Weights of a small image embedding model: norm layernorm, trained on telescope images of galaxies (Galaxy Zoo DECaLS).
Rows from block 6, named by matrix and row number. Rows with one number belong to one neuron. Each number is 200 + 30 x the weight over its row's rms, rounded and kept within 0 to 999. All counts start at 0. After the name is the row's rms in percent of the matrix's.
# gate: MLP gate (model.blocks.6.mlp.gate.weight, 512x192), inputs 0-95
# fc1: MLP up (model.blocks.6.mlp.fc1.weight, 512x192), inputs 0-95
# fc2: MLP down (model.blocks.6.mlp.fc2.weight, 192x512, transposed), outputs 0-95
gate.193,007,237,192,193,248,203,212,194,191,232,172,210,198,209,131,167,216,186,208,190,239,209,240,224,218,117,210,223,243,217,194,176,219,210,161,185,196,218,245,198,203,208,139,209,133,168,208,205,209,136,261,186,210,181,178,179,213,228,171,165,191,194,205,163,265,140,160,204,218,151,204,214,207,234,216,192,167,242,159,196,211,166,182,216,164,205,204,209,162,177,218,227,164,204,193,197,189
fc1.193,007,175,235,218,150,211,207,215,196,185,212,220,183,221,243,220,222,234,226,184,157,184,207,213,177,219,194,186,192,170,206,227,156,232,225,189,225,202,200,156,186,222,199,168,220,221,197,191,213,202,98,222,227,230,203,189,242,152,211,215,240,208,193,218,120,186,231,215,201,293,191,221,195,179,176,198,258,172,203,223,242,216,216,202,222,192,198,215,249,257,207,163,195,139,174,220,183
fc2.193,006,243,234,185,228,191,215,238,173,173,186,201,212,214,208,160,247,198,214,125,181,211,232,158,180,130,189,215,228,186,130,155,207,130,218,187,162,209,198,242,222,180,217,176,229,184,176,140,199,215,214,191,179,169,177,195,228,207,199,231,212,243,246,194,223,193,242,236,168,178,246,200,142,260,208,207,216,183,229,253,266,190,173,124,198,177,237,215,186,185,244,232,213,213,189,159,150
gate.194,046,197,163,184,199,180,253,175,181,149,197,224,259,212,204,199,182,171,167,195,176,192,201,205,212,233,198,179,185,204,171,173,221,150,166,211,209,193,195,152,243,256,167,144,134,135,184,219,229,232,208,226,243,193,197,116,180,161,179,189,206,180,206,178,175,196,228,183,219,210,213,149,166,203,181,200,189,228,256,183,183,168,225,219,193,170,126,202,208,186,173,156,194,176,217,200,200
fc1.194,044,209,178,173,219,202,177,197,186,205,175,211,180,198,224,187,185,209,222,178,120,168,183,237,220,184,198,218,196,171,191,163,203,212,179,202,151,255,207,256,192,209,274,167,231,201,235,237,162,197,180,228,172,220,193,141,215,139,204,212,252,154,172,158,188,236,213,167,206,166,222,157,167,244,216,210,218,242,203,190,135,245,207,183,164,194,213,215,167,156,239,211,186,227,200,185,179
fc2.194,041,215,196,187,198,218,212,194,189,231,186,185,145,221,205,256,221,214,194,133,208,158,143,173,236,234,183,213,205,174,173,170,170,147,211,193,219,204,187,187,219,211,149,193,192,205,244,223,212,142,149,218,155,138,210,193,214,221,247,303,205,219,217,223,204,180,193,206,236,253,142,190,222,239,182,258,177,231,223,165,152,189,267,218,217,252,174,195,242,235,179,197,215,157,182,203,167
gate.195,194,190,198,190,259,240,218,215,181,185,213,230,188,225,173,215,231,206,227,159,224,270,219,166,174,179,198,255,218,184,183,208,256,211,207,186,184,182,217,227,180,151,163,149,187,240,157,200,158,220,169,175,238,181,159,192,139,247,242,250,215,243,163,201,200,186,237,173,197,202,280,155,256,206,155,179,258,227,210,166,241,182,214,248,228,203,172,214,190,173,182,167,222,179,244,169,220
fc1.195,202,215,229,175,196,241,166,206,183,216,219,200,193,276,159,224,206,207,216,263,181,234,270,197,172,210,179,223,189,195,155,183,228,215,181,216,208,226,212,185,201,182,193,191,158,201,227,185,207,210,197,168,208,192,225,236,197,159,171,201,204,165,177,182,150,212,172,229,205,220,187,209,194,221,186,198,193,148,190,105,255,221,186,199,193,201,187,199,191,193,216,215,197,218,192,210,194
fc2.195,193,235,253,191,190,207,199,204,113,162,285,177,186,214,257,229,192,172,228,255,211,141,196,252,201,201,168,190,214,182,195,175,200,186,199,213,223,200,165,177,152,203,193,200,214,190,237,179,241,193,208,192,182,160,239,203,222,159,186,202,204,200,144,196,169,196,162,207,175,203,200,200,201,164,248,225,228,198,137,211,187,201,181,189,196,192,213,194,209,142,188,190,205,135,190,256,181
gate.196,114,185,199,206,201,181,182,220,189,178,217,113,200,211,213,179,244,247,216,212,168,224,231,218,197,231,220,194,225,215,243,207,180,184,160,205,205,183,228,211,202,212,167,199,222,145,209,215,251,256,170,158,176,197,261,154,201,181,168,193,170,280,223,166,230,205,196,254,197,249,159,193,198,202,178,228,240,232,167,201,184,214,214,155,201,268,210,253,206,190,176,194,212,203,205,193,158
fc1.196,112,216,250,185,216,247,204,175,217,199,212,264,179,184,215,171,188,218,179,166,225,147,242,163,140,187,213,219,190,219,198,254,269,239,209,188,217,213,201,180,203,236,189,184,204,170,178,140,237,205,225,166,200,188,234,217,174,176,187,221,208,211,205,180,197,161,207,174,188,153,239,186,161,197,203,164,184,168,186,193,212,192,210,216,218,136,179,139,199,260,212,208,229,197,209,210,241
fc2.196,121,202,200,214,224,195,206,209,239,169,198,220,212,222,236,167,147,257,186,175,272,164,200,208,158,217,160,172,196,204,240,177,211,172,221,266,237,186,214,187,146,254,216,210,243,192,215,254,177,177,224,222,171,198,225,170,216,194,231,204,214,209,222,254,133,204,239,227,180,171,197,174,156,219,174,241,182,205,197,181,221,193,162,206,218,217,190,233,195,234,209,195,210,193,212,236,215
gate.198,165,207,199,195,290,208,209,267,204,218,183,149,203,184,169,204,208,214,221,207,222,180,163,188,169,197,142,213,196,172,128,236,205,191,195,215,198,221,200,182,218,201,164,191,184,247,223,168,172,189,223,177,213,180,130,208,151,177,180,249,183,190,154,165,184,193,155,178,183,192,204,181,206,155,224,205,272,217,184,182,198,191,210,281,185,242,206,193,206,194,229,168,223,216,237,192,207
fc1.198,171,201,219,190,228,244,170,225,226,119,206,174,154,168,178,258,225,173,254,230,188,193,164,214,172,213,242,215,169,207,207,206,229,205,214,214,162,213,226,221,184,156,214,215,203,182,263,166,178,178,189,233,147,174,165,224,206,207,158,207,274,205,217,189,222,177,153,204,135,202,188,212,201,206,206,200,247,168,234,238,201,204,180,220,223,206,166,128,199,191,158,203,257,202,198,172,162
fc2.198,171,217,227,191,213,224,187,186,114,181,159,198,188,271,182,204,194,208,171,222,216,205,244,185,123,211,184,168,203,231,190,200,188,247,200,130,221,225,201,183,240,212,211,230,192,177,203,230,156,233,165,179,167,222,177,232,187,237,173,195,170,200,182,207,176,206,159,204,206,262,153,202,238,207,180,167,182,207,238,160,192,204,213,205,210,212,207,202,165,237,216,223,201,269,125,200,201
gate.199,158,268,179,180,167,184,197,263,223,216,203,227,223,167,192,206,168,191,218,200,217,232,191,132,150,183,199,176,246,176,207,211,143,200,242,218,196,145,203,240,208,226,157,229,203,269,167,224,163,189,193,191,235,207,189,196,247,153,206,213,183,222,150,197,225,201,193,182,177,213,208,219,185,182,178,193,230,248,197,182,183,195,214,191,216,228,224,239,202,195,163,180,197,228,234,184,202
fc1.199,170,186,172,207,200,163,180,141,244,182,252,193,258,217,190,187,155,195,234,223,187,184,185,234,178,242,172,199,194,181,163,236,240,182,154,175,166,235,189,161,209,171,229,182,182,203,193,209,182,245,212,186,173,203,243,191,166,132,242,174,193,191,242,219,231,211,220,198,223,185,174,148,253,207,216,262,220,206,208,174,224,194,208,265,164,197,203,220,180,129,156,192,188,180,233,202,167
fc2.199,160,187,205,215,205,165,173,230,186,208,219,162,207,195,137,232,194,186,224,158,203,172,161,219,171,230,197,216,200,198,198,230,191,246,200,251,210,163,183,207,178,160,175,280,242,219,211,227,205,190,211,238,240,198,176,184,205,154,233,191,236,190,173,180,169,210,183,203,229,216,248,205,220,150,241,189,238,221,211,232,246,212,199,234,226,207,188,180,211,179,232,184,209,148,185,183,179
gate.200,026,234,196,184,227,206,220,189,224,173,181,226,235,193,175,204,224,191,207,148,191,187,254,223,194,217,189,150,234,207,151,225,179,182,202,191,212,142,193,191,233,232,194,176,172,227,180,228,181,146,187,209,152,230,278,189,274,146,230,242,174,208,202,204,238,235,192,238,225,107,135,193,206,217,197,245,167,179,181,218,181,181,174,227,234,185,194,191,166,233,214,198,179,143,240,205,210
fc1.200,024,196,251,223,216,207,192,204,179,219,200,167,162,195,237,146,189,167,203,217,198,203,154,146,192,166,229,184,187,181,229,196,205,214,180,190,209,204,167,244,227,203,186,176,286,233,219,227,162,180,218,169,237,204,163,159,185,194,208,230,180,166,208,241,156,133,230,230,224,233,201,234,189,222,153,193,213,195,219,209,236,178,210,156,195,153,210,157,183,235,262,179,241,294,177,190,173
fc2.200,023,188,230,183,209,190,229,248,212,160,231,219,205,162,200,265,195,198,196,194,237,198,176,200,186,205,209,156,218,158,178,169,200,227,213,241,175,221,172,209,241,232,165,227,112,198,190,184,207,232,200,207,175,211,204,245,199,174,249,247,225,222,192,169,202,191,260,173,264,244,117,205,172,181,196,156,218,146,171,240,191,212,226,149,166,172,204,205,170,182,170,192,230,216,169,203,217
gate.201,164,202,183,183,203,187,242,196,184,199,222,218,250,199,161,240,232,165,237,189,197,192,209,219,170,165,196,184,161,185,188,209,214,218,228,212,158,202,196,130,209,199,241,224,203,205,215,196,164,248,234,183,217,205,221,241,177,204,179,204,255,206,147,198,216,247,176,178,252,235,192,191,185,177,231,228,208,180,185,198,225,217,233,170,173,185,193,190,183,170,177,255,175,228,242,242,156
fc1.201,160,205,209,196,207,216,178,217,278,249,223,193,245,188,182,186,170,153,203,222,193,200,238,233,154,229,188,181,217,156,185,187,192,191,173,152,230,259,174,251,187,175,160,216,182,190,279,195,223,268,235,140,222,234,181,184,211,204,167,235,202,240,170,186,224,184,163,174,205,168,205,213,234,208,216,202,152,134,164,190,203,193,174,234,193,211,204,239,184,209,176,222,168,221,167,284,170
fc2.201,152,159,204,190,154,285,208,180,180,206,192,203,153,223,181,163,181,201,175,183,228,209,218,196,215,199,219,187,236,238,203,197,185,246,187,146,152,174,255,221,234,196,163,175,188,195,213,148,250,122,191,209,209,182,226,194,198,189,234,175,208,212,181,239,202,201,126,194,206,179,176,211,213,198,183,185,217,214,183,207,246,202,205,199,232,198,185,248,187,235,203,179,222,173,226,234,190
gate.202,151,245,147,190,234,177,189,204,179,203,232,208,181,177,167,195,205,201,215,176,202,222,186,135,168,214,185,182,231,226,209,209,188,197,246,228,183,154,158,209,183,271,204,137,219,212,141,168,198,181,223,242,183,171,239,266,267,150,157,166,218,171,232,160,232,209,194,238,217,183,213,203,250,192,182,213,231,232,202,234,136,232,200,155,195,141,182,230,232,226,171,232,216,168,242,207,189
fc1.202,165,158,215,198,192,199,184,163,213,181,195,209,234,157,185,195,191,218,225,157,191,200,204,211,233,252,263,177,175,234,164,235,124,183,194,139,168,249,179,232,194,196,166,241,168,190,198,235,220,178,231,205,188,219,171,183,226,209,238,178,169,181,222,189,168,159,281,169,134,201,183,167,178,195,247,190,210,198,188,186,158,196,235,124,252,228,197,175,157,235,241,177,184,237,173,239,226
fc2.202,162,223,185,176,212,241,240,205,251,177,216,243,181,217,208,183,262,158,190,166,200,164,169,202,216,230,183,255,167,219,189,245,204,184,177,234,109,182,244,192,205,173,212,164,190,233,196,176,182,223,246,271,155,228,218,134,205,221,229,186,194,157,207,170,216,208,140,186,233,179,215,182,206,189,211,227,219,265,221,227,208,206,235,197,224,176,188,186,214,188,204,198,196,162,179,160,182
gate.205,169,201,192,220,230,200,166,194,237,243,262,133,183,186,267,174,174,197,188,165,218,175,177,187,152,302,238,243,156,195,227,239,237,165,189,250,208,157,183,205,191,176,183,131,183,208,194,215,187,154,193,144,246,213,171,172,214,173,248,214,214,204,180,216,193,241,163,219,214,202,212,200,149,222,230,221,235,163,242,192,223,161,203,202,157,188,226,204,191,216,188,223,187,211,208,194,185
fc1.205,170,201,203,189,224,200,166,134,171,197,193,219,242,189,250,211,167,169,248,160,168,147,171,161,210,233,181,274,197,182,207,185,190,236,213,156,194,208,265,178,170,206,185,148,219,214,164,232,169,152,158,188,187,243,181,174,179,195,171,201,205,212,215,175,190,192,167,205,222,176,215,192,183,188,203,231,191,189,241,205,193,206,167,175,194,167,181,218,213,206,180,246,214,242,173,155,218
fc2.205,181,230,183,186,177,224,229,181,189,201,210,186,129,204,202,159,200,237,218,216,211,204,202,186,197,189,165,176,188,207,195,180,196,179,191,186,265,243,218,214,82,199,149,183,156,193,134,231,145,236,183,192,253,219,269,154,193,156,199,175,185,154,215,248,148,215,239,191,224,225,225,195,210,202,192,195,152,168,272,222,229,197,195,192,226,225,226,189,236,160,203,205,204,223,203,203,194
gate.206,023,207,227,205,142,186,226,166,191,173,173,214,244,239,206,197,190,180,200,234,168,226,223,250,228,226,169,182,186,199,136,195,204,175,142,187,202,165,214,174,167,222,181,230,237,178,185,262,200,168,229,191,154,169,204,192,187,175,236,199,173,211,178,180,181,235,167,202,245,169,226,170,280,231,172,181,228,192,165,179,194,190,220,174,220,161,214,234,265,222,197,174,220,244,264,173,193
fc1.206,024,143,235,207,198,189,192,197,229,207,149,206,177,208,207,190,217,161,211,205,183,212,180,257,216,179,219,200,174,205,169,223,169,175,206,244,248,153,220,156,141,160,222,229,228,185,181,235,228,179,198,269,185,209,181,138,207,240,206,194,157,198,194,234,206,181,234,222,256,201,199,186,245,194,177,245,186,204,182,189,204,228,281,186,232,142,211,175,230,188,223,195,144,222,219,234,221
fc2.206,023,207,196,197,230,232,194,239,189,228,182,264,180,206,200,206,231,161,224,180,153,204,201,249,195,244,160,219,181,150,209,228,265,219,188,291,213,221,220,217,267,238,189,163,204,214,166,211,190,252,152,246,211,224,174,203,224,200,189,182,186,217,205,166,213,150,234,200,144,249,172,210,255,192,213,189,207,163,162,217,212,176,170,191,246,198,199,217,157,197,216,204,182,180,183,154,224
gate.208,163,232,172,152,213,231,180,188,207,235,141,209,171,192,173,188,224,185,175,192,192,170,201,147,279,230,143,210,181,219,203,223,242,164,156,181,139,167,174,163,206,229,217,232,233,186,249,221,173,211,199,182,241,192,189,200,220,230,182,210,239,213,155,163,165,184,244,240,208,208,230,165,153,139,226,207,238,269,209,239,184,184,209,260,177,222,243,246,191,188,230,193,237,202,242,190,213
fc1.208,172,186,232,225,164,171,195,222,245,196,196,190,197,194,175,229,139,241,180,174,209,248,176,176,184,241,201,151,253,155,188,143,220,214,154,213,257,198,207,223,202,197,205,167,158,176,207,206,203,210,193,197,200,242,234,202,177,189,222,247,145,176,329,191,206,183,193,221,210,169,190,117,202,230,187,197,166,271,242,229,164,193,212,242,242,215,229,242,202,209,219,187,251,197,211,153,179
fc2.208,181,187,184,204,220,196,165,231,82,182,233,176,229,142,125,180,159,190,185,205,218,167,214,191,254,166,207,152,176,211,225,185,201,167,197,195,151,197,121,215,229,198,174,183,140,240,210,182,165,164,217,127,212,216,204,227,211,204,179,195,179,191,159,248,198,209,181,206,219,199,223,215,235,247,233,238,216,227,176,188,228,197,216,221,241,192,217,199,239,168,194,208,204,224,192,181,213
gate.210,155,197,200,258,151,245,200,184,180,206,225,204,228,184,198,185,145,216,199,194,168,246,232,242,163,245,206,215,224,170,188,191,230,205,241,148,210,202,223,181,189,187,217,209,260,186,175,208,178,175,244,211,194,240,216,184,161,208,157,228,156,271,198,174,217,234,198,192,154,209,163,260,184,231,200,207,190,213,236,158,231,197,191,170,236,194,119,193,166,239,172,156,253,233,162,219,251
fc1.210,165,190,207,195,189,227,168,225,228,215,226,247,238,207,204,219,218,236,241,173,149,156,181,181,221,231,199,216,188,142,233,159,197,162,198,247,198,234,245,155,243,157,228,182,250,207,235,235,177,197,144,168,176,109,156,212,153,186,194,155,169,218,230,187,167,219,198,231,186,212,212,170,217,205,179,167,193,168,214,191,230,197,207,187,253,161,188,193,217,212,234,175,189,189,213,211,186
fc2.210,146,214,155,194,237,177,215,220,183,227,229,176,217,223,189,209,154,247,202,148,191,196,194,207,175,188,205,239,225,164,165,276,207,146,182,256,218,213,213,178,192,173,204,208,221,236,183,198,243,195,195,122,156,195,197,214,197,204,203,247,212,237,236,246,213,221,226,203,193,227,199,194,201,175,208,182,155,264,199,177,177,211,135,205,177,211,240,202,294,193,202,192,193,220,179,148,144
gate.211,160,185,199,215,164,174,184,203,227,180,170,190,205,194,199,233,199,187,214,198,246,261,224,167,241,192,158,223,126,165,182,232,208,231,175,160,164,176,155,235,181,165,172,168,204,208,222,194,127,249,179,193,263,187,231,223,201,215,222,159,239,226,205,125,185,229,214,251,189,181,212,219,230,204,160,189,236,192,241,165,208,159,212,139,192,216,189,205,208,265,177,175,229,213,178,173,266
fc1.211,168,153,199,181,237,129,150,215,241,219,190,162,219,193,209,210,162,214,217,223,191,231,195,195,196,148,207,273,108,157,190,70,224,192,231,144,188,187,207,179,208,225,214,167,173,221,181,222,172,241,173,197,205,205,243,202,194,198,216,221,212,222,207,209,184,229,227,241,215,172,259,204,207,170,235,204,180,169,195,193,196,186,207,225,259,178,209,166,188,261,188,202,193,194,214,176,213
fc2.211,168,187,165,155,213,179,197,182,237,182,153,187,201,220,179,195,226,179,233,241,138,232,196,254,200,177,254,159,234,160,165,205,195,186,208,194,217,179,185,169,236,241,207,220,225,188,205,220,222,224,188,203,210,147,163,263,192,167,157,212,195,189,227,271,123,197,226,185,188,189,166,245,203,236,197,195,241,207,238,201,249,194,233,226,244,203,218,209,200,170,203,195,200,133,234,201,212
gate.213,174,218,199,196,258,201,134,212,172,175,178,196,202,236,128,205,216,237,204,217,206,184,193,196,205,168,243,214,209,232,211,224,244,178,169,251,186,241,272,152,227,159,214,206,171,248,162,230,146,241,216,195,200,218,140,207,141,225,229,227,219,173,232,163,224,197,158,155,205,218,222,217,191,196,193,183,197,206,220,213,240,210,227,159,225,193,198,162,194,188,209,166,198,182,203,240,216
fc1.213,164,237,214,235,140,219,193,177,194,170,156,150,179,247,143,223,151,219,178,272,199,216,198,222,246,197,190,136,236,216,233,167,239,179,200,185,173,198,209,213,210,217,176,203,189,215,176,203,229,226,187,176,168,266,141,217,208,251,158,243,147,204,231,253,180,222,136,194,184,217,179,240,158,176,243,134,148,197,218,221,247,209,229,167,225,177,207,178,216,209,209,200,201,222,127,170,201
fc2.213,176,227,165,194,176,230,216,206,272,187,211,237,208,217,208,299,103,158,171,160,196,171,199,229,220,180,188,208,214,213,169,195,191,160,211,192,191,216,255,197,190,245,215,215,208,235,154,191,204,185,184,176,184,243,237,123,200,255,165,227,169,162,208,196,194,184,252,215,183,175,245,185,205,221,185,214,192,264,216,183,231,199,164,220,212,184,217,199,197,199,228,178,202,170,146,195,173
gate.214,178,193,179,236,214,201,233,241,189,187,158,184,222,184,219,235,188,180,201,180,194,221,118,203,145,299,198,212,236,175,172,220,206,209,186,207,139,205,177,218,161,177,220,196,217,174,140,230,189,172,217,227,169,201,186,193,225,255,204,196,181,183,179,182,215,217,217,136,169,214,220,157,247,193,166,181,234,256,206,177,214,174,227,235,248,203,184,148,226,221,229,196,258,236,244,123,193
fc1.214,183,224,213,273,183,213,178,201,167,217,178,220,213,196,212,162,209,204,205,216,202,191,200,181,236,194,196,189,260,207,207,212,232,193,254,149,180,171,179,204,200,203,198,205,133,204,181,227,182,214,205,166,233,191,245,170,240,241,201,200,159,220,239,223,193,218,180,247,220,198,161,212,166,187,228,230,199,169,177,244,191,192,222,171,219,205,208,240,195,225,199,213,205,213,180,147,222
fc2.214,198,206,226,210,197,171,176,206,190,199,233,177,222,206,223,150,158,211,242,221,177,210,205,179,225,180,175,201,204,197,226,208,194,195,199,192,255,175,169,208,156,229,226,170,189,252,222,218,184,171,194,152,175,192,199,205,210,164,137,215,196,175,235,222,162,191,212,194,182,235,252,201,203,222,187,194,231,208,147,215,190,194,222,189,229,176,196,175,246,254,182,187,197,167,174,217,183
gate.215,156,222,239,180,159,182,216,216,210,239,163,197,207,247,206,165,194,248,161,161,227,190,183,206,196,204,237,176,189,222,181,208,164,172,201,181,174,184,140,183,223,176,173,173,188,278,173,191,166,241,175,214,197,203,183,223,193,183,195,163,184,228,162,218,239,242,232,207,253,226,159,213,181,252,207,234,234,179,200,187,232,197,196,210,223,178,227,215,216,227,178,196,201,157,205,213,159
fc1.215,159,155,215,173,172,214,167,246,222,161,213,237,238,191,244,191,151,223,210,209,193,202,157,198,160,221,153,203,167,180,198,215,206,191,224,180,177,196,184,170,176,180,161,161,191,225,239,224,173,272,202,229,194,160,172,220,157,215,181,194,221,207,213,148,171,228,215,236,203,202,212,189,207,218,204,154,179,171,219,209,173,215,162,253,234,223,157,210,246,171,198,207,299,215,177,236,214
fc2.215,153,197,166,157,199,185,153,195,183,163,214,161,238,200,197,130,211,225,221,220,194,219,242,201,181,262,249,141,189,205,174,169,206,189,208,224,238,215,145,138,215,186,210,170,181,193,185,166,223,203,189,195,202,170,211,153,194,238,230,168,276,213,154,242,203,194,182,208,201,191,269,187,151,268,196,213,207,201,211,238,194,175,132,208,211,160,225,226,242,157,206,198,201,158,228,181,165
gate.216,119,192,193,197,186,231,209,201,173,211,183,216,232,175,191,234,163,184,204,201,222,214,163,203,174,230,211,198,246,149,180,224,232,256,254,149,240,202,158,182,176,196,246,241,275,210,175,166,232,215,95,166,176,185,207,233,233,125,185,183,190,223,198,197,160,151,186,168,195,165,272,168,237,171,217,235,186,228,157,204,230,158,208,203,174,212,166,195,185,200,176,196,176,198,196,153,165
fc1.216,111,227,208,198,210,193,233,166,266,181,215,157,175,195,170,186,223,202,202,202,225,173,224,220,219,194,274,158,207,187,175,187,182,203,214,183,156,132,212,208,198,224,219,196,143,200,225,177,174,251,159,226,195,192,224,156,220,230,226,225,224,227,238,175,200,242,187,191,193,265,223,153,251,164,195,135,147,213,171,192,194,168,152,176,234,226,219,264,224,187,211,223,194,130,159,216,185
fc2.216,118,200,203,194,223,186,280,165,227,226,199,213,196,234,158,200,151,192,221,195,210,179,214,209,177,188,151,157,188,214,198,191,227,150,179,192,206,149,191,232,194,237,204,199,172,213,219,253,230,230,194,178,214,177,182,247,264,204,184,192,196,251,196,241,220,201,185,197,214,162,192,170,184,166,176,226,138,192,219,200,253,187,195,166,273,159,177,207,203,171,224,199,194,195,216,190,177
gate.217,151,212,176,235,148,205,202,198,165,165,160,174,209,211,159,205,221,167,220,188,164,192,218,226,231,228,236,232,187,168,195,190,222,146,212,182,210,226,226,167,205,231,266,213,219,206,208,222,154,219,214,235,184,237,180,220,215,215,218,184,210,185,222,219,166,255,136,241,172,211,221,215,213,209,193,184,162,207,167,201,161,194,226,200,220,194,302,247,173,210,224,214,183,151,209,167,203
fc1.217,140,180,180,157,207,244,168,175,167,261,166,215,174,250,215,175,194,203,286,182,202,196,204,197,223,164,262,217,197,181,182,155,231,159,194,220,180,206,214,208,244,193,195,199,221,221,212,162,239,185,192,215,256,185,188,257,171,221,204,223,214,297,162,236,207,148,174,245,223,205,227,210,234,155,186,216,186,204,253,204,166,208,207,199,142,147,172,209,195,217,153,229,172,164,210,224,201
fc2.217,147,225,210,196,180,185,183,182,221,207,166,241,175,153,226,243,266,206,167,207,168,219,248,240,201,235,188,193,199,236,215,184,184,191,194,219,184,248,223,161,241,160,158,215,240,165,239,200,187,189,168,283,206,215,196,188,151,164,198,202,197,147,209,250,226,202,131,202,170,220,205,194,246,201,139,267,194,223,253,189,211,225,260,217,219,170,176,186,243,136,186,210,195,255,199,214,205
gate.219,167,159,205,183,147,222,205,228,153,235,219,157,160,195,216,226,248,230,204,198,249,199,244,160,190,182,196,224,206,181,173,230,248,234,228,213,245,185,183,127,187,175,217,249,218,217,211,185,190,238,225,219,212,204,197,168,224,201,194,158,203,199,214,223,227,214,230,198,210,269,213,194,225,240,179,209,147,234,210,193,253,208,176,197,208,245,184,211,190,208,223,205,169,236,204,181,152
fc1.219,163,196,183,221,225,224,209,200,189,186,192,260,222,155,190,165,233,220,212,183,178,193,204,185,159,270,184,178,224,161,220,167,203,240,163,208,193,199,225,209,160,203,121,211,212,167,198,212,192,252,215,176,222,264,202,192,206,144,186,245,240,175,205,238,200,257,236,170,189,172,192,195,209,287,196,194,146,233,214,182,205,162,190,147,229,192,180,228,197,239,185,154,159,179,177,196,229
fc2.219,158,197,205,190,231,226,176,176,180,221,178,211,187,290,195,244,222,222,207,151,219,167,202,229,234,245,233,185,199,183,222,251,198,182,205,247,185,202,174,194,233,223,141,158,164,202,189,198,186,173,254,200,187,191,207,228,219,216,188,233,208,206,243,254,164,184,185,171,171,157,197,208,159,243,224,194,206,164,201,245,217,211,217,178,148,168,175,198,190,159,169,216,205,204,229,157,192
gate.220,089,201,209,164,179,227,154,208,197,152,219,147,142,251,214,185,257,180,224,199,162,217,139,180,227,208,176,205,185,238,202,235,197,239,180,178,120,166,220,165,252,218,164,151,162,176,190,251,183,201,210,187,243,174,172,175,210,188,225,224,200,178,223,183,193,197,155,155,242,170,224,242,185,182,242,204,166,179,248,193,225,153,205,217,211,208,197,206,271,224,168,193,209,220,154,199,236
fc1.220,090,217,227,224,239,202,213,188,192,184,176,215,219,188,191,233,231,199,182,230,207,229,197,206,180,189,198,238,205,204,211,206,195,146,229,215,178,255,146,203,160,262,230,196,157,174,241,171,242,184,217,221,189,264,130,198,183,231,165,206,179,229,177,207,143,152,222,199,216,188,183,162,236,166,189,203,156,153,222,173,190,166,180,215,196,203,215,181,227,160,253,219,219,203,213,214,189
fc2.220,090,185,253,211,229,208,184,240,186,190,148,221,157,265,209,192,227,200,205,122,222,172,232,152,161,226,198,200,226,215,194,144,180,232,148,209,215,197,209,222,160,191,127,203,209,161,192,182,224,189,105,174,210,262,237,273,188,169,170,204,162,224,149,201,176,209,197,202,285,214,236,221,224,224,167,173,202,183,228,183,226,190,207,177,132,240,210,177,164,171,228,186,195,215,183,213,169
gate.223,152,186,218,136,180,218,173,197,198,232,131,188,209,216,170,212,184,195,178,199,207,216,205,284,187,193,256,244,164,200,206,258,121,241,206,131,181,213,200,215,163,208,194,200,131,222,139,207,187,208,250,239,172,228,159,230,246,234,243,216,185,158,241,170,211,201,209,162,226,205,259,230,233,205,202,278,236,184,157,170,231,195,193,184,194,224,190,181,205,219,212,228,162,147,186,139,230
fc1.223,158,197,208,231,162,199,197,133,202,222,193,151,230,219,223,200,215,163,184,267,237,198,194,168,182,248,193,218,205,212,178,215,234,222,204,164,195,218,175,190,112,185,218,282,212,205,161,171,190,229,222,218,221,233,173,184,218,203,217,235,161,156,210,230,191,194,203,177,178,204,199,204,203,145,191,220,161,171,218,237,205,186,197,164,185,228,152,157,185,210,161,183,174,223,201,234,246
fc2.223,165,162,203,179,195,183,200,173,203,163,215,229,150,207,130,195,217,254,198,277,184,173,184,164,190,205,207,194,197,154,187,129,190,202,205,221,197,213,173,232,185,242,172,188,198,179,238,201,222,180,226,190,250,196,209,218,171,264,256,206,210,189,151,129,182,195,154,203,251,253,171,207,145,243,244,169,216,141,179,237,270,188,280,216,208,176,227,193,186,152,223,205,209,233,220,247,202
gate.226,143,188,192,203,191,233,194,227,151,200,164,184,166,235,249,189,198,209,272,233,190,235,239,217,243,202,218,193,227,162,222,217,250,183,176,166,180,256,141,194,205,207,191,212,211,213,210,237,258,199,193,222,184,186,214,194,136,155,154,246,179,270,153,235,198,202,173,211,186,287,266,164,277,158,200,226,153,239,180,204,162,179,166,212,152,189,164,185,187,169,166,208,204,207,216,243,190
fc1.226,125,198,239,182,220,195,165,196,149,202,188,183,157,163,202,188,190,237,229,220,198,184,195,236,177,228,251,160,193,164,226,193,241,242,139,166,194,227,191,187,200,220,214,266,182,192,159,209,235,219,234,264,223,240,227,191,216,131,203,207,165,240,167,214,265,192,237,156,205,235,198,179,206,193,205,213,212,207,181,220,183,220,159,174,187,170,208,203,166,203,202,268,201,216,189,226,133
fc2.226,139,202,197,210,175,155,295,179,199,207,214,210,202,187,174,172,194,169,200,235,220,212,221,175,169,243,218,137,205,210,151,253,234,180,213,210,218,184,250,185,202,205,184,142,181,201,191,210,258,176,222,188,183,205,194,189,239,214,182,171,214,159,216,169,219,190,171,182,224,207,176,211,261,172,208,171,167,227,251,186,173,221,256,175,233,187,206,223,205,198,182,208,214,174,192,249,227
gate.227,170,208,224,157,225,88,199,253,248,201,184,160,158,199,163,214,218,238,189,225,194,181,184,154,216,183,201,200,144,215,202,214,242,163,258,258,179,198,257,207,216,202,183,187,173,174,197,205,169,128,232,266,221,181,204,195,180,223,220,196,198,201,224,179,120,159,253,251,181,224,186,175,194,207,186,206,215,221,166,232,191,169,215,227,189,207,175,197,201,233,220,231,194,218,233,177,247
fc1.227,171,222,185,159,182,272,231,205,209,195,190,176,186,240,262,179,195,171,215,207,188,199,205,135,260,229,198,227,243,191,223,196,227,201,152,250,181,203,187,205,177,192,199,177,180,213,163,162,195,229,182,244,266,173,143,188,234,188,222,192,172,185,230,223,184,208,195,171,204,192,180,213,190,186,151,178,201,220,157,195,118,168,159,163,202,213,235,142,195,206,217,213,212,170,228,180,198
fc2.227,161,159,192,210,173,217,178,154,218,193,208,193,202,147,183,199,191,142,189,259,200,188,216,182,207,241,122,212,165,230,170,189,203,237,197,243,173,210,165,211,184,197,138,238,245,245,193,189,148,201,132,164,156,253,214,215,223,181,241,177,187,186,126,165,231,218,211,187,194,234,202,215,210,172,163,194,199,237,152,230,172,189,244,196,251,202,214,186,156,233,214,216,202,180,213,145,197